{"model": "image inpainting model", "horizontal_flip": true, "norm": "groupnorm", "block": "bottleneck", "epochs": 82.3}
Rows from block 7, named by matrix and row number. Rows with one number belong to one channel. Each number is 500 + 25 x the weight over the matrix's rms, rounded and kept within 0 to 999. All counts start at 0. Numbers have three digits each.
# convs1: 3x3 conv (model.decb.0.0.convs.1.weight, 72x72x3x3), inputs 0-17, a 3x3 kernel for each
# convs2: expand pointwise conv (model.decb.0.0.convs.2.weight, 144x72x1x1, transposed), outputs 0-143
convs1.28:486492481479503516500493471487483500516500456500466461475472513516447536515500503500441482520448452452493476524510513517500557508501520512494500500421464500448458500506505500500451460500481497488503473460477493528500512500500500500500469497500483491539476531544506497481484471450471506468470500475485477500505502500500500518514522531500500482519527511515543480500545500500530581473476446513479501455467500500484461482499474494500500503536526487474520489550515548500490500500500473500545
convs2.28:490544508487500481500446500500470475484526479455523484509500531490491463508474500533500461531500516500465523480541526500480517482500486464520492526487472486500500492510500500470456507500520474478488500492500500510444514537513535513500519467477500484467484491500471466500500518500460490505503517500480500479545549475500524500479480489522537500539480508536483514475484487535500500470527471500500534500500484538500545527459500487516515
convs1.29:493511500455515500474538491475508484503491513500471500511513515500531531473518543488524500495550499438480506538549534514532541500500533496523508500457503538473500472506522500527525508523479517500500472484535500500519479500516472470475500511500500502544483533533475500498500500505478500503462489506512500497496542522483504500500526506500436521503500500530499500482561491500527538500481493490500500461462540513560518456470524500500465507457482492500529500539519500468484556572422509529479
convs2.29:470455521532511472530487500500486481500518500460480500545500520521519500528500468472514526535500531500481500500458500482453540478521500516500528562500525500448529508469500500500450537500493503500485467533505500500524505500440473558524522460529443500522510500468482500473470500520510500500500533467487533477438474523524470508500500538516548482552482518500465500511516500472497500500500477517483500500495521500500500500500520500484474
convs1.30:521500506497461522477425467500500500480541495490484500500508456500555536500527522481490500461500439485500438500533500511500500500499500498526500500566491532500503500500498525544524500515500500528530480587500500519461500504498541546558500532510496500500496466500500477500500500500480436538467499511516485525495403515494500500500532500500539500506483476497512500517542546513521541496438509500500477491575500478495488463548497500500462511500479500585500524563515503500523500500480512487500
convs2.30:500500500500549535530500521541509507515489500534500500500525451500551450481472495500434483500479500537520500460500534470530483526522455500471491483524500522473477495534500500528522515519553500467500479536466536469500510500439474470519484489460482518500500500490516533500539500530520469553469517500529472500485500490500479456500525476493494470500500486482500517467500500528479506504500510500480454477465500472500534524500500500491461
convs1.31:500514480513541500500485534500500474513457542500545500463536500500461528510500501531500500495481525500505489442500500468530508523526481500492513500500531512545495500527476527463462500445525524500500566575487482455533501441459473424500500500500500500487500500525490500544505536500500500469500439517516547500500479466546483493500500546523544521515500500539500500464476504505550500513500507489419500485500500500554483500563474457435500500516500520518500544423500500484511521516486533500432
convs2.31:525500491525500521462565513508478527478549500500500500530500521515481500484470532500500471500475493500467500454445479532500516488500479478509471490500466476483451471500500511500538511500531500500490456472512452495508459552500500477439523557453513473500471500500515514479517512500537510520500468500513522542489487560500531500471471460500544478500485500492527480500500500516515506500509465526527486484453500507524452524516461491500531
convs1.32:527493500511500488500531548500500500500543497500500498483498500554516500514511476471503529500442460514500478499500500493491533469488545469500500485497494487493469483500521522500500484476500500500500484439486512477502500500465465500500511500488535514489516513533477500528530546500500500500500482517500538510461469500519477513501500519534458486523483497507487492537619500514565513482475526461450522521550478500500529500483465518519476472533500519522500520514500500522500500532500500519500
convs2.32:486469484482500500500500494513471477481543491480469518500489500459520473500474500532511513519500530519500461470500483500459534541471500500451451506518500500500547500513488481471485489500500526482532521461500500484500500487500509487469500500500493533518500473475530490500507479552517519500500500522457500473431510455500494451515500535531500485532519479456500530551500500538529500532489500464528514500511458512547475490476500522500500
convs1.33:482458498524500500500500500500475546500468500500500500500500495484551538500532500507531500500493495504500513513500500500482470500549500543479500500500524500432500500524500553599537521497486470500496449528500500489500500500465496551544534507504516511477500546500500508500500500500448516500456500537493500504500491500491500500515522484515481518541486485486446492500500504544538497480465465503467438485397481497475500500500465520465500464487497546541524500493500500439459539468500500500500
convs2.33:507454526488538487523500500515500572491485531478511529518500542454532458546500500478488508541500461461520453505455493540483470521512552500509535500544520500488500500500509540480484500500500462500521486500500509514549486500519459510514484492527500500520475500464523535508529507500545500500460483500500478500500500500500485523471540500500509520531543500500500487500515487539530544490463438514537518477500468574500447500483478515500475
convs1.34:500500500532513488500500492515500500525479520534505500500499493499478500516489480519512508500500548500515524499500515534528497534528477500446500507488500515500530495488482497500457502488467499530480500511451500470456483498500513500477500500480519472454521500388500529500500514536515500528501478500500482514483476496519482469488500500500515480524534513518476479500467480500455480500500519500500500547528468500469513521515526478491500501522454500481475500452460500500500491448442543493480
convs2.34:471525463482487500500476520492512500513455487500500524456491524500459525519487530518546500479500528487481493476483491537500481520488475483485482472500524492540500514515476481500549491519480500476508500512490500518518526475530513500500507479515538500500484546500500500531514525500500486474523476500467500523500519476509500476500471471526549518491467510483523565468500561500482476500484528489500491458500500481524475500500500489482500
convs1.35:500480500500451500486527501465485500500538500515500478493538500500500517523516500456467451436455454496500500527533500500500557500539536500513500521500529500486500500500487523536489528481534464500497516500532504502466572572500562575590564500500500520538475513526458500520500455498468411463500482500500476470491487460508500485500500478529502500502509479500467500500500475503438500457428500458486500505533514515521500530477495522478500487511500487533500500500500509464487519528494451516521
convs2.35:491508492542500532537474500500485539452470500479500450512535521540500487450522475489484461514473488485484500526549510490500500515500521500526533511481500517500489515485485500462484446506511482509517509509508480509500523456474508486500516468481500500477554500474525500509544514500529488466479524500500465461528477476454490481482500500500519500500508511479463505483500500450546486487481500519500472500500523475534524512533455487483508
convs1.36:511497485518500449500552500500519500547500500496500500503547500500474495492478483500504481527500462460445457500541511500554518500514500500504516492509509477466500500490500500495425494500454500509519533584500500500489518547500495500500458479502500471525552518540503500487493502500500500506521525500516503487537572523500500500518530500473528525500507525500495503469500500500472450500515482536574519489450486506517506537561516492490480484524505452546500498500477509538484512500520523549522
convs2.36:485500523485500500519514500554490500536500545517500474464527500576545540519483500556518500484531500481478484472540483500500514549548470469500520458450500513466500468500500456500486500456500500548500500549500543500500448509500470500513500521465500500526523500500482539500473486500525500523545500481514511460512516476471500487500500500507557500492500463496500500478500500474500508500522561517516468520518500454486477500483522500518518
convs1.37:430446500448466500500525504474509490542560500501478508517529515520500500528500500494455469500509520458500478502525496494465493485518511495539526500500500507482475530509509523515500545548488487500500500508500519500535553535518569501500521474495494477512482505529506531517497460477451500483495536500436429484462499527500548527498500509524527482500500500500543531519421500500489533479500500500500467516500460500534503507531497469442500473500500514473500534539485500500540513500489493526500
convs2.37:484500581500545484500500481547484478541511470474515500528531463459500565479508500531513476500500458471483518456520535500527542518522465449506482500529480512500530522500500483482519477486507500500517466485474489500488496500500489483500516532500452510500532522534477500545445500534476478546500500555500500486525500489500500530500500500535464567481479500526555479521516500523480473531437500500500506459450511536532500527517450444482500
convs1.38:500515500507556500475500483500541500516536557537500535500500476500500467500522500500500500500537500500471488509500500514502500486500466499476543500475482500482497500476489474500502500575513483542474519513500500588503500536500479500500500555512476485461500500448504540483493479500498500486529539500500500500535510500545507484509500484537500500494521446539524519500532500474527484469500500529516466500501500528500505522496520500494500500500500485500500512548493480500527519460530541461500
convs2.38:487500500500535500521475485454500500533525481500457490474500500530471500500466469500485500500486449550500500485525500519527519500483500500561514516439464507542455467500546468488475466500538536500500481504487500500512555522457475453528500500500518500500468529500554512547531500500500500526500447546500467453540515500500553482500466500500476500531500500502562482488500528500500546518479474500512415500552533519500500533500511460441528
convs1.39:500482466517457500500500500533500534515500500500500500500511510486500500476500532528500537483525550452515497509500483500477500491456490502508521498468467469459500516476478500436503560496515500478500429415438478500481512495490500464500527500471479477485509504483521468489500487500475500527502505515521500516500474494499500507467500500463444468483473500533508465472493471522537500520501511435422489445490500519538512495480506500500500482451500453500500510500467500480466463483497480500511
convs2.39:535536500525450520500456539500471500500500513500467494479500514529481468484500479500536523482520480538521509489468456458500464500490471524522467500519452500445553446500493520478535500522480500500515500530480515512482460487500478563500548494537480522500520517531500487500476531486491500515500524500575500500500500480524514533500530523467500482527470512521483509500500480468492500546539482500500529487513463484517468458474484500484523
convs1.40:500478486514467500500546507500500500505563514486525500475462500500569500500504500497500511521583519494551527473500540503482515523500500509500500467507502479525485485479521500500481506490500482500500500517522517500500543527500500517473441500489497500526500477517518492495500500438500479500526507536514471463510500500478535500500500500500500526494516519492530477491419575500455450510550490514500517534531503505549510539540500500500510456468509461500500488450468502549504453517500479463459
convs2.40:451500523469517542500509461489465515500479457500468500489525500500463500500500514528477475500479489493523500483527518479522482486512453517447549476520500434482528509484477481500500533510515479512491477500524532510485532500500487511466500500492486500500537500479534500528476494520555500477500478474488500535500481492500525479546500480500527484475535516463495463535522500483518471569472476513500543531522500500453466514516521500526481
convs1.41:500472500506457500500488500522520488489476477512477507501527500500540500505500494501491461464531535488509554479489509487482500449473500510518528500471500534498501500500522512500452514558460489460502455510488502531500507487500477503454518500458523535500505515479465472469483494472482453506466500508500444500480479512510528500520459501500450471500500487500500539474500483500504558469433500441492521458546497513500516469487523500506500514486510495552466474529499513521522473459495493521517
convs2.41:516521500514468470500500519489463526485500500500500510517514472512489522545526517471443500500487530492500479489455451500512509478481518540518515500512485506468500494539520500495465500526500500488500500500490500500491464477500481491500462564539500486500525524514500500570500500500447535500518500513530500562476500500515438468500500523524481493500475500510536507542530488538484481488475477528475483500500479474500439482466500483522524
convs1.42:470500500486469537485500500503500519509500524485518500479539509552542517527486468485485497444461452501565525500500534500540512534532527494500524454539500500500478470513500507387505468500519500519521489584500491477500500509467536490500498500447534519500500500500500509534500443500445467522486485542477500520479461512500515536531500510500601555541508500500529520527500517506496515470465519500500560500557531500500483492481500509500507488572500500510468500476509508522533525509498510525509
convs2.42:538486500510509535538500489500472485500500500456500500481467479521477474530500466500456515475542500476500472489540518471500520500485500503526500515540444467472500452553487525500516542500532463549496481500484473511541484520527512471500500468500557507482535500470485521500500500500500523540500500500469540520525500500505500500488500500500500488500512456500510493535508527483433500482500532511493474468484516500523487510511500500483500
convs1.43:500521539485500516547500551496535512554495521500482545490494469508500480503482500489524522501495481513536499500509504500519491500505500486491500500552500484503516526522500566502553486500538471500500491540537470513489500493504487436462500471482481484514483473516486500500529517500514500480474512507501495528500486466500518500506530518479541526474483484491514500490500500527517458478508470500483521500551522516500500484531483530527500472461459492471538482463475515500500500506511500499500
convs2.43:456479475517533500500458500500516500500543460500482500492505512460521483479445463476477514523533486477468500500533518482500500482481478500481546489500489489476524462477500500539500522500540508519488478444500512513537478500469500500500476500543541500473506527533523530500500471487510500500479534515500518553500531500521500528540527471481476500490525500500500500543542478500500500529531484476500547537500500486500508496472488486500456
convs1.44:506496462468478482500455500491505500523551510500500510494500512500538515526531513500506507479555515500482473520500525500442482522482473486500511503542527537563514479469500492486537483480500500500500546500552500503500521478511456491465511446500508500484500500466519500510500499477502493462474459500500466456420448441475458440524509511505557554493500509500500500468439552545500477500523503542524500519544524536504545558508546510553506500488509500498543509520500500525519513536511536527500
convs2.44:500500493492488537463473470500500525549534500489460463517483474500500479500500489500500515513461530521487519500487517500526463467500537486470500458477517444462500488500516489487540500500523521524511500500500483532510518535543500500513526500467459514495487493514500531511500529517476500475474500527500500486469500451500511534490537513490469486500537514496500513528518439476480512550500500486492514482540500514500528475489500518532507
convs1.45:492500522517519551500495530500496508460523487469484500538503531500574500500534492462505500500544500545570519500474500489476500512500454502528500471560527500481500535512520500517488493478500512532501500508560516491500505496480523542464484487476500519528470492513477484487500512519457511514500493496443503527440500500464486461500498509476456504502500480505523508534500500497516509476526506481526544500506528500500500490463512508560500524517526500475500490522500500508500504451500502500532
convs2.45:467512500519477500580500500468477535466471517453500533500477472500511480481500508500521482476479475500531545481458522482516476513498500515478500521543480500526500481485511538517545524500529500546500489468512500542500500518519514462500500541482500515500500516547469500545480468498500473442517500489443482500500500508477500521513500449483519500524500477535470493489470500513532500521500531528534491522460515528500484545500534515567467
convs1.46:500509500500500520516453500500499465542478500536565535500449474520507507539540494499500500522500521548512496545486423558553518541527500521480475531520468527500517459508505500500528500470510481519525470584511495500500500462510510500497505505533485477433500467474507500473514530545500500484500501509469534517479444499500500507500500454500545485500526518500500500454500477516448469491532500500497500501486516510487500529534500512493474500544498478570500480434482528500498500500520473442513
convs2.46:533448500532500447500471515515481519500557487539500508493481500500544464526508500523500461525500500480520500486486500500513478460536500500544500500517471530471458500516500476532486534500500500500517500477500576500512500511515500463500521500528514485482500523487512500486457479500533500500500444462500510500524491500500523441470490500477514500509520500547534512485509523514500511516530523508500500483475483541500542500541535500461479
convs1.47:529513472542510502500474496500485527539548470531474467541537500500506505532500500508500487500488482475500500500500470479500500471481500512482477488500480500499500486532491473429500521500513528475492500500505500545491500489553486502508500492515518500500518500488544469417500515538500461516542439493539500500518470445500491497485493500486489500500481500522467500522500526479561516500511523500500500457500531500460502470554514500492515536500510524467490500494521502518509508500500500500515
convs2.47:516494533455525530500464500500500552522500500525517485512500475472500446523500484506530486517500491447528432559514469480538516482462518492500512534474457478518482527468510479538468500453532500493521500500480527539479500525465541518480523500479500542490526500500500512500562512467469462524533487493462520484500534532500459547479525561500548500467473518500475500500550484500529480534521500505483522516444485477527484500515500500500415
convs1.48:485543483532569500541498500500500537472474523486500530478489539481450525507464481500516537536529465526471542483510544481533536525530521503500500461410503536482500506500500500456520503469500522476500568500516500510511467495500502500534490507528470482518500585547496523500522520490513525473493459500518546500515523438500480462490513527526407478541474500527537517500500538500453456500505479523542502500500543500541526530500527510499519517500495500515500479443468476500500452444444500464500
convs2.48:526511547500488480494534515518500487500500483542517525524485500500480527488500500473506476529511532546480510491500500500485488500523500493491486532435539511485466462500500500512500486500548429530480481525500500500528500526512536500485519533467550500518500500476480489500468500513528451536522524500500487469513470484500462477482500513513528516500522500476481510526541500500513487500464500500524500500500500500460500484457519500461471
convs1.49:460518500448493485451500495473461500499467500500522538500538500500491468494515464468469498500510456500493470500516496491466500500500496497500500525500495519499500500525484500595485513590506500500500500500500547570520505483504524500497505500479485500500476456500483520500500500554471539536506546504469500521467500516500497485521500488517530462485489511520522466506535436450488468465500525501536460539516488481461454509550471500500500519500511515500493520520500496515522511471500511461500
convs2.49:500522500547527500493544482500514500521491500518486449500473473460516527516500502529481479509473500500500500500500525517500477516500500430478500500535523554534440482484500500500520509523500486500524511460472500500500537542465494447514454536519500474500477493508500473485551500477474500500517443564500457500500532541508537485494483483521442512500540500500523518500537485500533560471466500451484500500483529516500466521500491542474500
convs1.50:500500500457512468500471500462484479499558534484519545524509500545510473551529500485517471512465445469436500470500485500483486497426462500524500542548503500535500520500500531423546515474510500485514508438484483461475549500522587500500484500541503500516503533497500500476523524500525500473500510551500500478540495477500500497499500446504453500500500462486535500515418500483500500500500463500454481461500500517480495491453499464504500500454500500397534523476500467500500477522539469500509
convs2.50:461508540473525455500475511467539500487500500509492500509494475531473483500500500500529500475484459524455500507477557492482500528500552469458517542523500500539486483500513500537546513474520522503500526481518452500460500514473515518500475500532522500500530486500476500463500519523521500500489479528522500523526464519481500551500513549500455500500546511536523500514458474500524474527475500480500519515500522500500485451516531515486500
convs1.51:525486500554570514500486531509492500506573562500518500478500500459500500484500521489476500535525543500500503500500484521513520530520498502460500500507517500502500500500500488540500500500500475512502537546500501590503478477525500472500501500516500500474530500474525478521514500523559481500544490500500448474500500482487500506475451465500500500500503500480484465481468439467500500500500500530500543500564507500500500500538484480527515489545490482520489500571500486500514462477483501500500
convs2.51:512500460434478500495465500460459457550500476472500525486500500500500565530500469508555507500500500500500474519500534480534500526500500556470528492494474461525500541468534478500521500554476449487479519500519500524500500522500513500518500500482500513469519468504500518500530530455500526500473453500531462494512473482552530474482489491500500517490512507468500514500482470500529500500472524521440476500516500500548467500500481500508500
convs1.52:519532500537508500524495500504500491523480500465521528503462475521467454458472500500500500500474482500500459500519459511500480465457500524500486500497500458500500521492500522500500509529502500471503478492515500500500478468473465412468500464500529497455500500515522500538500500500534492500500500500539529526500476500524519519487481500508500483500500500508516500492538507504500513500485477477519434541545492500494522515491500506500492500500500478557500487500500500479468468475468462466500
convs2.52:540483522500492463511483523477500518500516489533463500481500472456495531500452540500500509526516512516487489516478519500474489522508541479540441462517538500430463507474500500547500486527522500540474526500500509454500500522500540489500542500500476496500500479485528519468500494509434500544521475500487500529538500500515500482470507500525535500529500538500500521485483500469500500500500480458459476472463500506489515500466482457500495
convs1.53:539500484525556518467383500529500492497500500515496500516520523520500522500525537511499473528568500532500518484491500460500480472481541528493500479500487500500500477529516500500536514551511512479488493526509500521518500528534531480524560567548500542525500486508486425507500473473548500500500452478500504500500500483512494500500490511478522518497519495493490512486474522500505500475500475507410453500499463495500504500549500500506500492500534500500460500480500461500500533500478487516448
convs2.53:524500500500534521466478500490510513490500530533538452514500524457482500488518513440500552521500500500472500512500472470548486482500527517526558536482500445479529522500527500462532500507525487500491528480483478527500536500509479506500536528473513500500486492500523532488528580478491478500500500500473500500472484500518484500500500500560500547500500519500500476514500500478542500463500513532558500523500506461510500521453476500500500
convs1.54:472488500469500454507527500523500500513441519500500541499533516514431500524485491540486458518435429567508500453476486500427475500468500528506514488451498512491470507542545485528528456500496501522500507550500549526511484499563447509500532518465500511509500500558500508490500473463456457477500530518490442455479439500521500500500500511500509482501471470459512526500546532500479500512500500484500521541489512485500511522527484523500540479536484507527536531478481492469500499522500493500462
convs2.54:500472442483500544500482550542500462500541496500512518523524474500537465522471514489500458500456484546514500500525482500435540468492541517468500500475500500506479463466531504464484527500488496549477500450500493422500513500543500500500457500475540532513516510500473480500519551526482482486480500500519526500484500481489473500500527521500463526500500535479453442500518500500500464438432469500511500476509488483500444516483532525473550
convs1.55:500533506481500497484461457455499467518492500493511500550494462526492510500531519491513500490460521483479512530560494518561485500500537529515500542518486459480497551511500486383474471500484500518531505482500500508474487494526468480486500520506483513531471438466521473480473518516437500500474463500485524521500507500523500466494500499500549500487506500550455465500467486472500506500547543475429500503500500453434500488493510504509466584537489517459500488511500500500488527539518500494498
convs2.55:533519487500433500500530542500539518514510520516484500511521531516468493487500500521500500488514463471500484512525537428465517534474549500508500500500457500500532500500500474478500515446473530477482468540517545516500500500435500469539500483476513463453540480545469514445445527500459500500514473469500496500490500500569526500513504521484500477488506500514468515500505543500461521523525549515515488500507500461552523500484500500500500
convs1.56:475500513505500500497520512482477469496431500501457495500500468433460473452417435519542521500496519500532483513494487514500500509512471500481500509510497486500475500485500480500500500486506500529500500468476474463500509527494466500500487503477500500461500506493487516500529525534516526508500532530474500522505494500521500494518534532489545488501500500483501493483418422503469420512515498512504454490487500489500508500480438499500500505500467510456500500453500478500500500510505530479505
convs2.56:500500500487516500559480500482500474526484500500500460463461456514463457516500510500514515506470507540460516500500486525500443488500516532500500440525518500533483510510479500466475490500485532523500527484500482535530534541540488500470459523520486500478525477523483489500500468477488495486485527500490450500554483528511500533532500478460524500500500500465500491500500500500500514490519520524515500438523533469453523480527534500500554
convs1.57:500500540486465515502473500500521487500509500521500500500520555500499521500500534500500489525500464518482515509500513539500506500500500500500489523524494500500500514500513491517529513518500487500500499520520499536487497438536459487505543509500483459514500472500500500483478467472460454472454451500500519491500500500500500482485516500537566521526530500451500503464402500496450474500488500512482529493500502500479500509527519511500500500500491500445509485466496500528500547514500500510500
convs2.57:483541466544500522500469537546454542525523548500511488500490482500524526489500485578532481500517514473473520500458517523513452488500500514518500511500525500517523527500460469489466474500500526521480539500500500513489484518500500477528500466500523500490483489513455489500469500500500489500467500500485527474500481462474488521500542551447459500491534491466500507500520520451524534500500500537515500511487500523461517500523528500493546
convs1.58:500509473500531534483500477459500500499533501508494502500541536524547548506500500500486499520500481500445456500486511515477500487487467452470464448472489474471478477514485475463444500448455478522523504506500520474446520542493500536534500500549521497522513480523512483476500500500507464467500462500536540469479500493500500443500500500500500500500458474495513500500546533532524500492453461500458493495492508527546531531491461500500500500500464462500518500500524500496474510523551505539512
convs2.58:484531486518522519506500473513530428500504500500518500500479458531542479493524524529500442486544477500471489463488500500454505528500515517524500460500524485491531521481531487475513569500552513500525516500537506546540500521500519542478500483476500500500507500429470472488465500519531467459472435547500493530480500486500500523512500540485500472518500522470468532504486500516499478508518476500500454500500500529501525531515500500482475
convs1.59:537500500506500483500553500500526500500575556500500491500541487521522537535500537519511517551524533462500523500500497525485497529500500500500480530459509500459486530500505478516483500560500523484500520500518531492492500500500511489475500517494447458500509511500537532475497500476466456440561500454480440452500500448500509507525500500502526461500500527500500522509500517444464500484513501510465469508415412510525502512522523466430500486508473500500500543503471486480479464506490455500478
convs2.59:482473479500500500500500534528500474487547516453541500472522480538548530500525453530500490487500483500478542532482483500481546553520500500500500500519509481526490556470530500484500509548456451512554465500533484464466516526500507522486500500488500500476471500500450500556511500500460472433542453523491530481500492516557500482484500510500500517500500500484500471481468556500500500547500516468514492500513500500500535500500454526521509
convs1.60:519533500500510500500476449500494500500500540508500516505504496518531512498500500519533526509500482490482500500500489525548499529534499520525500535539500500499510508473502538526500507500515522500495500513451500499489536546535545552525513500500455448413500542439500500430500520521502498500500500500489500504516500500513500500520508494526549476500512465539500508528510488484505503532509505500475500500500508487500477521500500500500489527520522500500500484505480500500511518500500500511512
convs2.60:500454441525500539525546477500535466547500500536538518444464545513486521439500500578525495463421465516477462456539477483491500500500512488534455453532540500531510478482500518523500440545491491500486512529533471436486521527539500450488549440464526471542526500519513511458516460500449540500537500460548537448519471490500508559535457526500486548479500500519484504455514538514473547510460490500488511557467507476500578537500533486485470
convs1.61:500517491498500475500500500500496500500483481500500526535500531483475474514481499500500500515500528460489475500543531481500500500474481477520508505528500503527545500500516500528514482518490500449500500480500500459500476444461474500494519457500509526518482500517500500500496500500487474535500497533492500500494500549517538529513484498474485518481500514507500439529527500496538500530513500500528469500501437500448453463500500474508500513482487515500452494529500500500452511523466500501474
convs2.61:534471500486500428486555478516463500549456472464500500474489490444500522558531500500459517534447470477471542479500539478566526472520522500500508506493508527491469533511500466485473500500500528485484455500500480500524478497500537500560487500500476500500500534477522500483537500567536485525463513520534451500489515491500500522551518517533500500511517487511477528507464500500471521513512522489520476511521516524484500543500511523514500
convs1.62:529492500500482500500498496500472500481449500491497500468472500471473486500481478486478492468461510525528545541497474500525500497500503500512519493475499510501530472506466514500451504516500500500500547506465546500486491495497500569500500500500489500463500494458439500426474500500500500500506500500500525500500500514500505522489500477500482476508500500500498500533518476536545474500516509497531528500497444485500494484500483470500480505511490516500500517530500493500474500500500498536512
convs2.62:500500500478473500547533476525500516524500573524524500476514547500475477481484494579542460444466491517494456483508455510524509500536479511538536521500500510538512523527489480516426452514544500534538523511545514541476555500486558500551500459500500500513500470468521477500522474484514500477500500469500535406511468500466470523516471534471500526476480465500535483475500488508500500500511515536500477540511473453512559526538483532500500
convs1.63:500515500442577500500505491500465448500473472500465500501500490521500473500500504459500484488500522499464454482476529500500554481520500491477479521454484477524500517539498468516464500480500500525501508456500500524503536500497500500493530500519500477520500443500500484492483534500468552526463500500478532514463545532475500511473492517500431488492518519534500492500494485527500500497526491483573500493489516483448500503425509500507525500526501500514492515487500500500524500504474500463478
convs2.63:500500529485469504500482500500542518518545500483468500500464472451480494500527465488555481500500531436526511500439514500500500470500500515500518500500533545523453500448543447515522534500530516526547558520500465500529500537471500500526513500448500515500483488481500530467461488465485500527489538500500521483500538488532475500510500537522500473500548500513500515490500530500500526500488508500551463486500526500500500488520500524517468
convs1.64:510486500500486481466519500539488500486488500500495547490500531500429500534500500514501530500500460500500500480517545480504500491469458521536513499483500500489494462469500500442500515536500498482500534518500500500536483531572500445536505489500503506541535536489515500494500486505500476466500481500514500500514549471497519520501532516479470534475471474481541500500499537500575562499468515489500504517500500483500466486500536500482500500534513535397500500532505500500487456438494511473500
convs2.64:563481500538456521456479500500493500518527500500516500500558456500520484500548524500553521472519478517540458493483500553490480472476449468500500538469479440500488483472524514536500500530495500500530484500530522487524475500471514527477500489476528500526533531520495510500464518517532462500514500473510500500514551552515489458455510500500500428500458462541462489489454474527487517500500559442524514531500465500517500549516500500519511
convs1.65:480500515456513536477497500504459478500486477500494488523494498500465457500521500477500529500500561538500491506482470501485500485477505500508480463518466487500501508511500517500483500500458500500499466465473454472500528468476526500451523468457479476500500476514476500507473522546442484541455444500457464513449459557497500517476487474500500474513490500459500464519529465537500500500500500493500510470460460482500520516514500503500495500500461500500434466459500500445473480477500483500480
convs2.65:500500500459475474438500500486524511451531525533488513510484500500525500500531500500492477485489475458500500500488530500532544500500500470527512500483500482537455500561507500500500435483515550475524533500530465480532500533455535500573507500536500488537529489525517566476450500574488505536500487500469509507541526500527522448479496500547500549511527523525500567516517472524500486518479507483471500500452490500489533533545500468569468
convs1.66:473499522474466513486500505537494524500489500525494478500513514536498500535500500479514494446398466474487519461468500478426493469500500500468486502464475517476475500484492481458457472496541526521500500500508491528500569553500547479526508494500473478522500500518500506500470472463444475465484479516500512518500471521523474500500486500500533500501497499521500524500441500473500500460444500500432559501532511500527500514490500525537546479500522463454500481500511500533501500543548515542474
convs2.66:524490465500535528474481500500478533500512558532550544493540519523483514500500507599488475514475516518490500500500500500479529513468500500545490500531500500522500500500480523481500474512500485485500513500519477524468484470521521500527500460485446500492500524504500450500448500500462462478474486500500524500477500500536523500473500500500500512466500511462517534500511442487522520500472508500446514500520525457534500476500457517477458
convs1.67:496477530462500474538509500500523505511520451500500483500517531500409500476498500473506500500472538518501557500500491468500456473510547480478500500529500497483500517511517488500500479500442500474538505500500558500495539523500500475471465486470530532558512500530531500458493500500445434560538543502468455452500500504500497500498514503532500514483500522513500500493535475454500441500474546493492559528464500500471500505531563538514517461423545471502417475457452500500500465469480479500475
convs2.67:485488480429531500500457476500457460509459577500500462482511500500515538475518500488450519500500524490500488500537500537518500531500500500500509471445500531484555412543500487513500519479500482448480500500494504500522536500557500488500473573500500500510500504474537490508482463458432548540536552457476534550500500531500459532553439500477520518456525500500500544500542541500536489526465500524519528550469500483463479488500500486529486
convs1.68:500506523500516514500462500500502527500499494527503500481521470461489470474476500524507524533479477498458475551500513500545500500500500500506533500503535488504521500518463500552528497597530490536473500512526498500500500500500534481500534559559466438467500490491500513500508523503500500472495485489491544500500507475503516500500511517500513500493500500500466500500510510500500553500516500525500510522509467500454448500526547500503520500500475505451500500500501505473471525501500500490500
convs2.68:505474462530500512545517537500535500485441524468482488485500517466500500483528484486500494500500486473500441543471513545517500533500519487510452461500500500545523500500522551521471495520500481512484500518514478530500500500500470480511518500457519500557453500520528489465500500539500500500500500523521463484500500500488465554500458526500465466500535517500541500500500539465558557542527469500523478500536470560520500500487478494519500
convs1.69:500513558500537500479522500500500500506470500489529500500523500500497537500516521500432500465500484465504473540500500500500500500527500500513500500500504500531523500528500527536467485500500499500500475500500469500487536530500575522532500519500504500496500500473455500500477467535473479496473466451500491497500513501474492500490479500467495530444452504497497492529520500541525513474530512459474472453500465500500495500545500484511484500533500495486472512500500500511500526516510488500504
convs2.69:519486429500500539483522500545516500439500500500511543466466510500485528485483543570510484496443472459500449485509499500520518473500550464500483465500509478500488500467483535500487479500500477477511500532544487500500484552500546473500500477500581500509515500482518516506513500488514500500484522500524500500548500468500481500515481500551495525556465550500500500456500500478539475500500500500482500503488500500500573500488536500560538
convs1.70:531541500527490500529494491493508500505453464487438482491458455500500480508496500511526518500549512482462474500500505510487492534500477507467480500468463499469479497518500500481484498452502504500484493407500495448493503530497538570500538554500538511485519510499535528534523498500500515529476476524515500500510477487517474476496495500438500478500499522522500500538532500515540500506530500509478444469404482500500509459435500473452470532521500514469500485497490512497523486464499494482493
convs2.70:506534487500521482500481534534500506545435477460522500471445500500532436529500500500520507500500500520484514500543487500457475432521467493500500487479538511500533476490500469500500485523485533480515481500486509514507489528490462492500446469505531524500464490500500511500504520500477487500528492500500516462500519526500471554500500468500527477474500522492462500500466500500534524467507532525521510450536423516444561471500500508497500
convs1.71:477500498500589500488487500492500509476475482493527517531543500500489539500500518500498500543500500554487500518515489481486500504500500500471500500425485500500500465500526475553500500500458515491509500554490510537500515537500528500524534528509480500477511550486480500466478519500515507500503509500518530475506534500500500500500500468528471490500500478533468511460500500500500501508476513500500500535519500500488518572500533507516500464500523464549500462504489500500500500509500500497481
convs2.71:475490528500467507500542463518500471466500528529513484465500457500500529465567529500514490500459473491534490458534514536455547520516415524551462500473508500500461560500500537515493520528487451500487500500531500500468500500500528458531538486500526528500500500523500523478504468500482525500490455529489500483483535484500500467473500520506500487449526467535500500484535515517485507508507474500512489468482464500542512477469448449474518